Rows from block 4 of a small CTC audio transcriber, named by matrix and row number. Rows with one number belong to one neuron. Each number is 50 + 12 x the weight over its row's rms, rounded and kept within 0 to 99. All counts start at 0.
After each neuron's rows are labels from the 100 clips, of 14976, where the neuron reaches its highest value: "top examples" is what is common among them. Only what is clearly more common there than usual is listed. The data: short read English sentences (LibriTTS-R). In brackets: how many of the 100.
# fc1: first MLP up (model.blocks.4.ff1.fc1.weight, 576x192), inputs 128-191
# fc2: first MLP down (model.blocks.4.ff1.fc2.weight, 192x576, transposed), outputs 128-191

fc1.28:55 43 57 59 56 71 56 55 66 42 73 66 52 63 25 43 61 50 63 51 43 60 46 55 72 44 64 27 60 63 43 39 52 24 31 58 75 41 34 41 53 38 54 39 50 55 56 50 46 64 40 41 63 52 50 41 51 51 54 38 38 55 30 34
fc2.28:43 64 52 45 45 64 46 57 57 44 47 43 48 34 48 37 44 64 29 39 52 43 66 55 47 35 47 71 43 37 60 37 39 34 48 64 63 34 52 48 53 68 50 72 49 36 53 63 43 34 50 39 54 54 61 54 38 51 44 20 67 41 77 39
top examples: the word "not" (25)

fc1.405:36 52 40 56 32 52 58 42 45 62 53 57 47 49 53 57 43 48 44 50 62 37 64 42 33 62 54 79 65 65 54 47 66 50 48 50 73 40 72 43 32 30 35 51 60 66 56 37 59 54 55 45 42 60 51 43 51 43 41 48 54 61 71 40
fc2.405:82 39 53 68 43 54 94 54 39 43 60 54 57 40 45 46 42 39 40 47 56 54 55 47 26 33 71 40 44 46 50 65 48 40 56 52 34 58 41 51 68 57 46 50 47 39 51 53 40 55 56 61 55 45 61 39 53 56 30 24 50 62 43 42
top examples: the word "he" (34)

fc1.155:62 44 63 53 55 33 57 41 58 46 31 52 47 54 73 33 38 44 52 26 53 46 53 61 58 51 33 38 60 45 26 76 58 34 49 57 24 43 65 46 47 63 47 28 28 46 35 38 45 62 66 75 64 37 30 41 58 50 42 54 25 50 56 54
fc2.155:44 54 48 48 49 42 27 36 43 35 64 44 46 41 71 63 69 51 49 40 47 40 31 43 37 35 35 61 70 41 41 49 34 43 63 32 60 47 46 75 53 66 43 56 54 55 43 49 45 34 48 44 42 52 41 43 68 39 64 56 70 47 31 49
top examples: the word "think" (34)

fc1.435:62 63 64 44 54 46 46 59 58 62 42 47 63 37 59 64 62 45 66 47 35 50 58 58 41 36 27 34 70 09 47 44 35 56 30 32 55 57 53 40 39 59 54 36 60 63 39 39 36 56 49 34 69 49 26 31 69 56 30 61 72 52 54 73
fc2.435:39 60 49 32 41 45 35 52 58 55 61 57 54 47 34 53 69 60 59 47 59 46 58 57 37 59 76 43 63 35 52 44 61 46 77 27 45 52 33 49 28 60 41 47 44 58 46 58 59 55 51 59 49 47 53 48 73 58 56 48 55 56 53 53
top examples: the word "not" (29)

fc1.375:75 57 61 51 60 62 49 56 50 44 65 65 53 63 56 65 47 38 49 60 32 55 53 47 28 58 73 47 61 66 39 33 58 55 37 40 33 63 48 38 63 56 36 31 73 55 44 52 46 41 72 54 61 39 55 21 38 59 58 47 38 48 62 60
fc2.375:55 25 46 51 51 33 38 43 62 57 47 44 24 34 48 41 51 50 24 46 44 46 44 52 34 52 51 63 54 66 53 40 58 32 57 32 59 52 41 63 46 64 44 66 41 55 66 69 64 51 54 70 33 41 61 43 65 54 41 32 42 50 38 53
top examples: the word "i" (40)

fc1.76:34 44 56 37 62 54 58 32 45 54 47 56 37 49 31 35 54 46 56 63 53 42 46 61 59 64 43 36 44 64 66 63 42 49 52 32 56 35 51 71 49 30 63 52 47 49 44 57 55 91 59 46 23 43 43 71 31 69 44 77 21 65 42 35
fc2.76:46 40 54 61 45 43 58 52 59 46 54 41 55 53 55 40 70 36 49 60 43 56 54 69 79 33 45 37 55 34 43 50 60 50 60 35 63 64 45 31 21 54 55 37 46 44 55 55 55 26 48 42 55 52 42 45 35 41 26 59 64 42 78 42
top examples: the word "was" (27)

fc1.513:43 70 61 43 44 38 44 72 60 55 41 35 41 46 56 50 56 48 54 66 47 51 47 37 62 14 46 39 58 35 44 53 85 52 51 44 53 46 49 68 69 43 57 52 50 49 67 54 51 36 50 37 47 49 32 56 32 77 48 55 64 53 57 56
fc2.513:37 35 43 55 53 39 48 28 49 52 57 62 78 78 38 48 70 51 57 47 55 37 58 45 40 42 57 48 57 80 60 40 24 55 64 62 45 66 39 38 45 43 53 38 52 44 67 70 36 75 46 77 54 54 59 37 56 50 43 35 70 36 59 47
top examples: the word "with" (71)

fc1.141:56 43 49 63 57 50 64 49 45 53 73 52 29 53 53 49 47 39 58 43 72 48 51 51 51 49 65 39 66 61 07 46 59 48 42 42 44 48 58 49 53 59 41 57 44 42 38 37 56 60 41 50 57 50 28 55 66 56 30 48 36 65 62 52
fc2.141:49 56 43 57 61 49 69 67 30 75 31 64 47 41 56 41 62 39 56 52 60 51 43 39 36 67 40 64 58 67 69 44 51 56 32 53 50 34 49 57 40 50 40 39 61 52 49 31 41 32 75 42 38 43 56 46 53 57 54 28 33 50 57 55
top examples: the word "was" (34)

fc1.314:27 45 41 48 47 53 51 24 33 30 50 42 60 53 58 78 47 30 60 56 30 60 81 49 35 49 62 56 52 56 55 52 38 45 64 65 74 49 63 31 49 42 68 58 57 75 43 52 40 66 44 52 32 61 46 59 61 38 49 33 60 67 55 50
fc2.314:56 24 52 41 39 60 63 41 42 45 70 47 77 43 49 46 68 50 43 45 39 52 63 51 49 51 60 56 49 50 40 39 38 62 45 47 50 42 47 61 45 42 52 74 19 58 68 42 43 50 65 63 50 46 43 41 38 55 44 51 58 30 40 39
top examples: the word "he" (32)

fc1.156:34 54 43 63 45 32 59 57 37 50 56 41 59 60 60 35 59 61 48 51 22 51 46 43 61 49 66 45 70 60 35 66 42 39 48 65 50 50 47 44 48 70 48 70 38 65 63 32 39 47 52 61 76 50 67 53 51 56 48 42 49 43 55 39
fc2.156:60 33 43 40 71 63 50 66 22 40 67 34 50 49 44 63 41 40 68 49 59 77 64 38 58 54 60 42 32 49 58 49 54 54 55 58 62 48 61 55 52 54 51 45 74 51 64 28 36 45 45 52 46 54 48 42 32 40 29 28 48 33 52 42
top examples: the word "and" (27)

fc1.157:37 47 42 41 51 58 52 47 53 58 85 65 56 68 35 47 54 47 58 52 53 27 60 63 53 50 50 53 56 64 56 65 15 55 41 54 44 49 43 80 60 48 60 30 57 55 50 23 35 54 39 37 48 49 48 58 40 54 52 66 40 72 51 63
fc2.157:44 69 47 69 61 59 44 33 56 57 49 38 28 42 36 62 41 59 57 62 52 73 55 54 51 71 43 47 34 27 51 30 48 42 41 50 41 56 48 34 46 37 49 58 32 56 38 65 51 59 36 39 48 47 70 41 40 49 40 49 48 50 41 71
top examples: voice: male (75)

fc1.381:40 49 53 69 63 61 65 33 62 40 50 55 46 38 63 60 48 78 66 49 41 44 32 68 44 53 40 46 58 60 74 41 40 45 52 37 50 50 50 66 19 38 65 47 60 58 75 78 61 60 68 67 59 46 59 52 26 65 33 68 70 53 42 61
fc2.381:65 27 55 46 60 82 56 60 45 58 51 47 38 76 61 53 43 39 33 61 60 45 51 58 47 42 45 48 46 34 21 53 53 62 46 42 40 62 43 32 67 53 53 81 42 36 21 59 53 43 42 58 73 54 68 57 46 46 49 45 47 27 43 59
top examples: voice: female (82)

fc1.113:46 64 52 45 42 43 52 53 37 23 77 38 50 51 74 38 72 52 58 73 44 34 34 57 51 39 37 40 67 41 57 28 52 38 39 32 49 40 44 48 79 46 61 48 37 54 61 64 40 60 64 58 67 55 38 43 42 46 37 69 50 53 80 42
fc2.113:46 39 40 39 33 61 47 32 55 57 36 49 23 43 42 57 61 65 40 34 38 62 31 51 47 52 52 52 32 49 47 65 48 52 70 53 40 50 74 38 42 68 39 44 56 47 75 39 60 52 54 57 38 51 59 60 58 51 48 53 33 38 57 48
top examples: the word "and" (32)

fc1.561:47 49 48 36 70 57 53 38 49 69 75 46 61 45 31 37 40 43 55 51 69 56 67 43 36 48 62 62 47 61 53 34 54 31 73 25 59 46 78 64 50 30 66 29 25 48 36 47 44 58 60 42 58 46 71 45 47 60 41 71 34 59 50 33
fc2.561:61 59 47 51 43 43 56 67 55 38 55 49 44 86 57 64 63 71 39 50 56 47 56 52 68 57 38 42 63 48 42 46 35 38 66 52 44 38 39 24 43 37 55 46 52 53 58 51 32 58 65 52 35 36 71 71 41 54 40 63 64 26 74 63
top examples: the word "was" (42)

fc1.251:48 49 55 64 57 56 57 32 61 56 59 66 79 63 57 37 51 53 72 50 43 50 42 55 44 25 66 71 31 55 66 65 79 56 31 31 60 58 57 61 25 47 53 40 38 51 51 46 51 42 65 51 54 31 50 31 53 80 38 53 27 51 39 39
fc2.251:61 42 39 59 63 41 67 39 43 29 61 48 22 32 48 55 52 48 61 48 71 54 53 39 54 63 54 57 35 37 42 59 38 61 44 25 53 65 35 64 68 54 59 56 44 47 42 42 47 52 62 59 36 55 61 45 41 52 43 43 50 56 38 30
top examples: the word "i" (46)

fc1.249:70 57 50 64 43 36 51 41 68 46 69 64 44 38 48 45 46 55 54 41 60 60 43 40 40 67 65 38 72 53 31 33 66 47 58 48 61 35 60 35 44 42 61 48 42 54 42 61 51 68 51 27 51 36 35 56 51 56 41 50 52 34 48 68
fc2.249:25 52 48 65 52 62 46 57 54 54 51 50 43 43 59 72 49 58 48 45 66 63 65 36 44 56 34 69 42 69 50 44 43 44 60 36 36 37 78 51 24 53 45 41 55 49 34 36 65 52 52 45 51 27 61 42 53 54 30 53 40 63 58 47
top examples: voice: male (79)

fc1.70:53 44 43 62 53 44 54 42 65 25 53 64 57 29 48 55 44 34 65 34 53 79 57 48 44 50 31 34 60 29 48 45 46 64 68 42 60 43 31 60 46 71 52 63 40 51 61 56 67 38 57 57 56 59 37 66 19 59 47 50 42 66 56 48
fc2.70:43 64 55 30 45 57 66 67 64 56 65 53 63 50 45 32 48 63 50 47 66 28 42 68 41 24 41 53 53 52 42 43 27 52 51 70 57 52 74 57 45 43 33 45 41 43 46 56 32 60 54 47 40 45 33 58 57 50 50 54 59 48 76 46
top examples: voice: female (94)

fc1.440:54 78 61 36 55 49 31 48 76 30 69 42 45 45 19 69 44 65 70 31 66 71 66 38 62 48 45 35 48 37 57 50 69 53 47 55 41 34 73 41 52 61 51 52 58 51 52 63 44 56 51 64 46 55 53 47 34 72 56 42 56 45 35 17
fc2.440:48 32 65 50 48 55 50 71 55 69 36 61 46 56 61 37 34 62 56 47 36 42 47 26 27 34 64 53 61 61 40 50 53 40 48 48 78 48 49 62 47 60 45 75 50 52 49 68 40 41 35 40 68 61 48 52 24 46 58 39 57 62 53 51
top examples: voice: male (72); the word "not" (29)

fc1.567:45 39 46 64 46 56 42 51 61 51 65 42 49 45 41 71 46 58 74 61 67 72 73 65 58 35 47 60 54 47 70 42 42 36 41 45 63 38 53 49 43 30 48 46 41 62 44 53 56 55 69 46 43 43 42 36 49 54 40 48 41 58 64 33
fc2.567:30 61 70 67 43 52 75 81 36 42 62 39 49 50 67 34 39 69 47 56 45 34 55 52 37 40 73 62 59 52 24 57 44 53 44 46 35 68 70 54 52 47 59 74 48 57 85 76 53 64 36 48 68 47 42 40 54 50 32 48 61 35 51 39
top examples: the word "was" (28)

fc1.543:43 62 54 56 49 38 47 51 65 55 53 45 53 67 54 46 39 58 67 62 55 54 51 41 33 61 62 48 51 50 54 57 52 43 44 39 43 47 71 34 73 61 59 47 38 42 48 55 58 46 34 37 71 42 40 52 48 42 53 52 39 64 59 48
fc2.543:34 50 35 61 49 46 35 66 46 64 40 60 40 27 59 38 49 53 42 46 72 55 43 35 46 58 56 48 60 38 28 41 51 77 49 53 71 28 22 28 61 47 41 37 68 28 50 44 78 57 42 60 57 33 65 56 66 49 48 57 51 43 59 41
top examples: the word "i" (44)

fc1.259:56 62 55 44 40 67 53 31 30 68 62 45 45 68 53 49 42 35 40 36 46 69 50 66 37 52 26 58 54 57 33 41 58 41 60 48 65 58 42 69 51 36 48 49 42 44 28 26 75 69 36 45 68 53 87 61 42 64 37 51 52 63 40 43
fc2.259:47 60 36 42 59 23 50 66 20 42 60 64 47 54 59 61 51 30 53 50 68 41 31 49 59 58 50 53 59 59 49 51 33 42 49 49 36 43 43 37 36 69 49 49 47 33 78 54 69 39 41 51 57 51 49 53 51 39 33 49 75 43 62 37
top examples: the word "him" (29)

fc1.66:56 55 30 58 55 60 36 46 50 57 34 27 46 63 47 59 60 38 51 45 54 62 45 54 53 38 54 47 57 38 33 46 66 58 77 64 48 42 30 44 46 44 40 55 58 36 41 56 50 45 43 52 54 28 59 72 63 55 41 63 71 64 72 68
fc2.66:63 56 56 61 36 43 43 51 36 57 44 63 51 50 45 50 72 58 33 40 53 57 50 59 62 59 56 27 50 20 37 54 61 52 61 48 54 61 37 40 39 55 50 39 44 59 63 37 47 52 40 63 64 60 50 33 53 60 39 55 22 37 30 48
top examples: voice: male (76)

fc1.161:48 58 58 64 53 35 31 54 43 83 45 56 41 49 50 22 44 85 47 34 61 35 43 43 45 50 46 56 48 47 48 53 59 44 49 45 64 43 49 40 33 43 31 60 45 51 48 42 82 51 61 25 37 48 64 40 58 35 36 62 39 53 41 52
fc2.161:59 58 68 35 40 53 63 25 55 48 52 43 62 55 51 49 43 45 57 47 53 66 66 74 66 62 53 50 65 54 37 58 55 53 28 41 60 64 53 37 66 28 53 35 56 45 66 58 31 44 55 80 36 71 48 51 43 39 53 41 57 52 46 55
top examples: the word "her" (25)

fc1.335:37 61 23 45 41 42 38 49 46 44 36 40 53 51 59 49 58 36 23 42 52 39 43 64 53 51 42 38 49 47 71 44 57 64 49 62 46 50 65 52 70 23 53 26 52 53 40 68 51 37 60 56 53 61 41 48 26 29 36 51 50 57 63 45
fc2.335:46 38 60 43 56 55 56 61 42 48 58 66 64 48 37 51 48 61 52 28 39 59 61 40 53 40 58 48 48 59 39 50 62 49 45 50 49 45 39 40 58 55 61 32 38 79 65 47 55 42 43 51 57 51 44 64 62 45 58 34 42 59 65 58
top examples: the word "the" (71)

fc1.303:56 68 82 42 51 56 55 33 46 34 56 34 58 63 48 55 43 32 59 37 67 57 70 48 57 53 67 52 46 59 68 40 56 46 68 44 56 41 57 38 51 38 62 46 55 47 46 65 59 43 52 49 61 61 47 44 71 33 55 53 63 55 56 60
fc2.303:70 45 33 45 53 51 57 64 50 34 56 25 41 74 49 58 42 45 67 64 53 37 64 49 53 54 59 58 71 60 55 65 51 39 73 60 60 46 42 40 83 52 52 40 62 64 56 43 62 61 56 56 28 38 52 50 60 49 73 41 39 55 42 37
top examples: the word "what" (34)

fc1.354:50 57 58 54 62 34 48 44 67 47 64 53 58 63 64 36 44 38 50 70 64 34 52 76 59 22 45 55 71 67 31 58 46 15 39 59 33 53 31 49 53 46 69 45 52 48 48 57 25 54 66 30 45 31 44 20 42 57 65 39 40 37 44 40
fc2.354:69 25 56 56 58 30 63 49 64 60 43 43 37 73 39 48 55 62 64 55 39 55 47 51 53 62 56 44 67 46 59 52 62 57 44 28 42 48 58 73 53 29 54 67 43 60 68 51 18 51 56 48 77 76 65 55 42 46 65 44 63 46 45 63
top examples: the word "of" (30)

fc1.53:40 40 70 67 43 36 41 54 60 49 49 52 69 64 55 40 54 61 58 46 55 43 60 42 33 32 63 24 62 61 58 52 60 48 42 58 56 35 32 57 46 54 28 65 44 61 35 47 43 33 55 54 56 54 53 60 54 36 62 56 23 61 60 59
fc2.53:68 42 48 36 44 42 62 36 39 59 47 52 57 43 37 40 45 66 54 60 42 52 43 51 52 62 56 69 74 63 55 42 27 81 57 64 39 50 44 46 61 40 76 39 30 54 45 56 63 37 52 30 58 35 48 52 65 52 64 42 45 63 44 71
top examples: the word "the" (53)

fc1.31:58 58 50 59 49 40 60 42 52 55 49 72 54 73 60 43 49 61 62 49 35 37 55 45 54 41 60 47 53 32 48 41 63 68 54 70 57 64 56 62 54 45 46 45 41 43 14 53 58 73 54 53 42 41 55 38 34 53 37 43 35 48 36 49
fc2.31:66 61 45 62 57 41 60 35 42 27 53 56 50 50 34 50 58 61 30 44 30 59 29 64 22 59 46 27 39 45 21 43 54 31 31 29 60 62 53 57 42 37 62 61 67 76 62 32 41 49 48 54 40 26 48 78 40 54 37 46 49 55 33 52
top examples: the word "i" (79)

fc1.44:54 49 44 40 49 45 34 23 75 46 36 67 56 64 52 49 49 44 61 49 37 51 49 74 65 58 55 67 42 37 63 28 54 45 58 57 65 57 51 66 37 63 65 30 32 32 40 42 53 35 67 47 48 56 69 66 53 21 72 44 37 41 54 31
fc2.44:49 49 36 47 56 48 44 37 28 43 34 54 38 57 41 55 55 39 57 67 48 76 52 46 59 43 61 49 43 33 57 22 56 64 61 45 40 52 44 71 49 71 49 47 56 39 55 54 51 37 43 36 55 41 50 69 58 43 51 39 66 49 67 43
top examples: the word "of" (27)

fc1.431:48 65 33 38 46 49 46 42 55 52 66 35 35 36 55 47 50 23 64 65 54 67 54 57 60 53 51 51 62 62 50 59 46 59 51 67 67 52 61 50 56 44 47 52 27 61 27 69 38 60 65 56 62 62 52 49 38 38 76 41 52 28 43 52
fc2.431:51 32 46 44 40 45 43 37 17 65 46 41 58 41 42 70 67 39 56 44 57 46 49 35 48 54 67 44 44 41 64 41 69 59 39 44 41 37 38 76 56 54 27 50 35 24 76 61 42 53 60 53 52 41 52 44 61 47 52 49 61 52 68 35
top examples: the word "of" (28)

fc1.453:46 62 69 51 40 64 50 62 69 51 51 60 37 38 50 63 41 65 40 50 27 37 54 29 59 44 47 65 66 44 45 39 63 38 42 39 62 33 65 38 59 35 76 59 53 50 39 58 48 59 44 49 48 63 29 25 36 52 53 45 41 53 47 31
fc2.453:58 47 45 44 43 46 45 39 43 47 56 15 60 49 64 40 67 46 36 21 51 50 62 54 41 62 67 61 39 47 61 38 52 45 47 39 79 42 41 71 34 64 38 73 34 38 61 66 58 50 57 36 62 56 54 44 61 61 53 39 55 72 56 53
top examples: the word "the" (64)

fc1.238:60 40 30 31 46 67 58 42 65 52 60 48 67 46 57 27 42 35 68 31 60 56 35 51 48 49 47 48 50 44 52 47 44 43 32 58 63 75 54 53 36 55 61 40 41 47 40 54 35 55 53 46 52 54 46 24 55 61 30 61 28 53 43 51
fc2.238:36 68 58 47 47 53 49 23 48 32 64 48 54 54 26 48 43 49 32 53 54 69 37 61 63 54 51 61 50 36 62 65 68 55 32 81 53 48 69 55 73 41 54 36 46 57 48 40 46 46 39 57 61 50 47 54 56 50 53 43 57 51 45 56
top examples: the word "i" (45)

fc1.378:58 67 57 68 52 45 45 43 61 47 63 36 39 49 60 45 59 44 33 50 29 56 42 55 25 49 53 58 58 46 48 50 51 55 36 63 62 50 54 43 52 47 34 35 74 49 50 51 57 46 30 40 47 44 75 56 49 45 52 50 45 71 36 66
fc2.378:47 45 30 41 61 44 60 62 21 36 44 70 40 48 40 52 67 41 31 59 68 50 41 49 65 43 65 52 58 40 47 40 68 58 42 48 36 45 52 28 46 55 56 50 42 62 72 62 47 56 40 81 45 73 51 47 50 70 29 60 56 39 50 56
top examples: the word "he" (27)

fc1.166:66 44 65 43 39 59 47 45 63 63 61 33 76 39 45 41 31 46 14 30 67 26 68 46 61 47 40 35 43 54 67 60 50 58 47 59 64 36 39 46 49 57 45 54 53 55 60 44 49 44 38 44 46 50 58 55 36 50 40 56 41 82 54 50
fc2.166:63 35 45 69 50 66 54 77 43 37 37 33 46 33 59 86 48 78 33 72 37 55 53 62 33 46 83 44 49 47 15 52 59 52 69 54 38 39 75 60 47 62 47 51 51 50 52 52 47 58 39 40 46 39 34 52 65 57 55 63 45 41 52 35
top examples: the word "the" (59)

fc1.21:54 47 67 38 64 44 36 34 59 68 39 52 55 49 52 38 32 43 39 35 35 59 45 65 61 64 44 51 57 63 42 59 64 27 40 54 52 58 41 45 42 62 49 51 43 51 38 64 35 36 58 39 62 63 52 49 66 40 46 56 44 52 46 45
fc2.21:46 67 55 41 57 41 65 38 76 50 54 71 39 54 49 33 51 58 74 70 51 42 47 27 39 52 24 48 39 38 69 54 51 62 59 40 52 43 41 68 47 31 33 53 48 39 27 41 48 46 43 59 36 47 49 55 43 44 36 63 62 73 54 68
top examples: the word "but" (27)

fc1.93:51 41 46 63 47 29 47 66 55 36 29 48 36 48 57 57 56 48 46 48 46 45 51 51 46 52 59 67 60 48 59 44 71 43 48 46 27 41 55 53 70 41 37 53 48 37 42 54 57 55 61 76 37 51 35 35 38 41 61 90 48 50 61 56
fc2.93:46 50 32 53 51 58 62 66 46 51 56 44 40 49 49 61 54 59 52 63 47 38 27 57 39 44 70 51 61 48 46 34 57 63 38 47 45 41 65 24 41 45 59 28 51 46 43 47 59 41 51 72 52 55 66 61 41 36 42 59 46 55 59 56
top examples: the word "i" (73)

fc1.384:42 58 47 32 51 51 53 44 60 50 79 41 44 42 42 71 40 54 60 61 61 60 73 54 59 56 39 45 27 52 50 36 46 60 45 37 59 66 55 18 53 50 60 46 57 53 63 65 47 48 61 58 56 48 63 67 27 55 50 33 48 46 14 25
fc2.384:52 48 45 59 27 67 61 79 34 66 62 53 37 71 64 25 71 49 52 61 53 32 49 38 29 47 65 47 44 58 59 37 46 44 39 51 34 36 72 64 54 54 80 46 47 38 68 52 47 40 60 36 45 73 47 31 63 28 49 81 42 56 50 38
top examples: the word "to" (33)

fc1.226:42 48 56 49 74 47 45 59 42 51 59 29 34 39 17 64 41 41 61 67 58 40 34 34 55 48 30 86 41 55 47 48 44 47 37 43 40 38 62 47 45 60 42 46 52 55 26 49 27 61 36 24 52 38 37 49 65 47 45 60 51 56 48 47
fc2.226:45 55 58 55 51 19 50 32 54 65 44 70 73 62 67 50 64 69 47 53 44 68 57 33 73 46 39 29 62 57 59 73 43 49 46 75 46 65 59 33 63 41 39 45 36 28 67 54 56 69 44 53 45 63 38 51 41 45 62 40 50 52 54 39
top examples: the word "was" (25)

fc1.319:46 55 43 61 48 40 50 64 60 25 31 50 61 29 47 39 56 52 65 40 30 53 41 81 48 43 58 35 49 61 54 28 58 60 45 43 71 66 44 40 53 59 58 63 46 69 58 66 25 53 55 33 53 54 42 67 55 58 44 56 56 36 58 23
fc2.319:55 50 58 38 42 56 26 48 54 60 56 44 70 25 43 29 62 77 57 41 53 50 54 41 43 58 42 48 54 52 33 53 50 42 26 43 30 51 54 63 45 44 50 69 49 58 33 36 61 49 59 50 65 49 39 57 36 71 41 37 46 50 48 44
top examples: the word "he" (41); the word "she" (33)

fc1.179:41 60 62 43 52 37 48 56 60 82 48 63 53 45 40 51 62 49 29 57 50 62 64 52 33 38 40 61 41 50 53 53 49 48 63 52 37 28 72 36 52 56 45 29 47 42 61 40 52 52 57 53 60 58 53 26 36 54 33 46 51 44 35 49
fc2.179:40 27 72 33 68 55 50 64 36 53 51 38 62 54 50 51 49 54 68 59 49 44 58 60 46 31 46 37 55 72 63 50 40 35 37 66 67 28 73 44 44 51 44 35 70 57 45 40 41 23 55 55 46 38 56 32 37 53 39 37 59 40 65 41
top examples: the word "he" (27)

fc1.289:42 76 65 41 56 58 40 63 65 68 39 57 53 59 24 55 53 52 20 53 53 71 69 48 51 48 41 31 50 48 40 50 58 65 53 54 49 29 52 40 66 40 56 40 31 34 49 37 57 46 43 66 39 58 56 35 49 67 43 31 41 49 46 57
fc2.289:52 13 52 62 55 55 42 83 41 46 32 28 62 53 40 47 56 63 54 35 61 44 49 72 29 41 47 40 44 75 57 39 54 47 44 51 50 45 64 44 62 54 57 37 54 48 46 32 51 29 60 65 49 29 51 29 42 59 52 36 49 42 47 48
top examples: the word "he" (27)

fc1.415:59 65 38 58 48 49 52 36 62 64 55 71 47 28 42 50 59 59 19 32 50 61 62 37 32 33 59 46 74 35 27 31 51 52 45 45 36 65 68 47 56 35 14 49 63 41 50 60 43 36 74 47 58 40 46 61 68 58 70 42 68 50 48 54
fc2.415:56 64 87 68 55 40 53 64 41 31 35 51 58 54 52 29 76 58 42 62 58 42 56 50 50 45 64 83 36 37 61 55 37 52 48 57 56 40 56 50 40 50 45 49 52 44 56 59 51 77 44 50 74 72 57 39 56 53 45 41 38 59 61 58
top examples: the word "to" (39)

fc1.101:40 63 58 48 16 53 50 39 46 68 52 29 47 54 52 45 51 44 56 38 61 56 31 41 33 44 61 65 57 47 42 57 62 55 35 48 64 67 56 52 68 52 53 43 48 37 45 52 71 55 67 36 36 37 43 54 52 51 37 57 58 53 55 63
fc2.101:43 42 34 52 40 59 60 66 39 59 55 51 45 50 60 54 46 17 46 45 54 54 59 34 48 69 43 85 57 39 60 38 33 46 51 41 63 55 60 54 31 73 50 50 35 70 43 43 40 58 40 57 60 36 60 57 54 54 39 35 50 62 49 61
top examples: the word "was" (35)

fc1.429:54 53 49 47 25 54 44 69 53 44 72 49 83 71 44 59 50 55 56 51 52 32 56 43 53 46 64 37 68 41 54 34 70 36 36 52 38 29 46 34 67 58 39 36 48 59 32 64 58 54 50 62 65 51 52 48 61 63 46 54 44 43 60 44
fc2.429:61 70 46 60 57 43 31 51 55 45 58 69 60 52 42 40 54 59 61 74 31 71 64 36 54 42 53 64 48 55 55 42 45 59 41 49 58 66 77 45 28 45 55 47 50 14 71 34 48 52 40 64 64 45 59 44 58 42 48 59 44 50 30 46
top examples: the word "the" (59)

fc1.1:64 60 61 53 62 61 44 66 54 51 33 46 52 33 37 43 44 59 33 68 28 31 62 50 53 73 56 28 37 37 52 37 57 69 53 30 60 47 45 77 52 59 46 35 30 53 52 58 63 38 48 45 38 46 55 61 49 43 70 45 73 47 60 51
fc2.1:53 57 71 51 51 52 51 44 52 46 44 40 39 69 58 45 36 69 43 38 50 51 52 47 32 39 47 50 54 67 54 52 63 35 42 82 54 36 39 43 41 59 58 60 62 67 43 41 54 40 73 63 40 41 56 43 38 61 59 58 37 59 50 71
top examples: the word "he" (30)

fc1.445:49 44 50 40 51 26 28 48 67 57 46 32 50 58 62 55 69 56 46 29 44 28 57 42 28 33 38 19 62 47 58 42 67 63 47 35 70 56 63 74 49 49 37 57 84 49 56 68 71 45 52 56 47 58 60 53 60 42 60 44 50 41 40 46
fc2.445:56 51 55 70 43 51 55 54 71 42 27 54 24 60 70 59 45 43 45 65 32 37 61 36 62 49 57 52 41 54 37 58 42 24 51 62 52 59 65 56 43 49 52 69 29 57 40 50 59 47 47 45 60 85 43 43 54 37 34 49 63 44 58 69
top examples: the word "with" (32)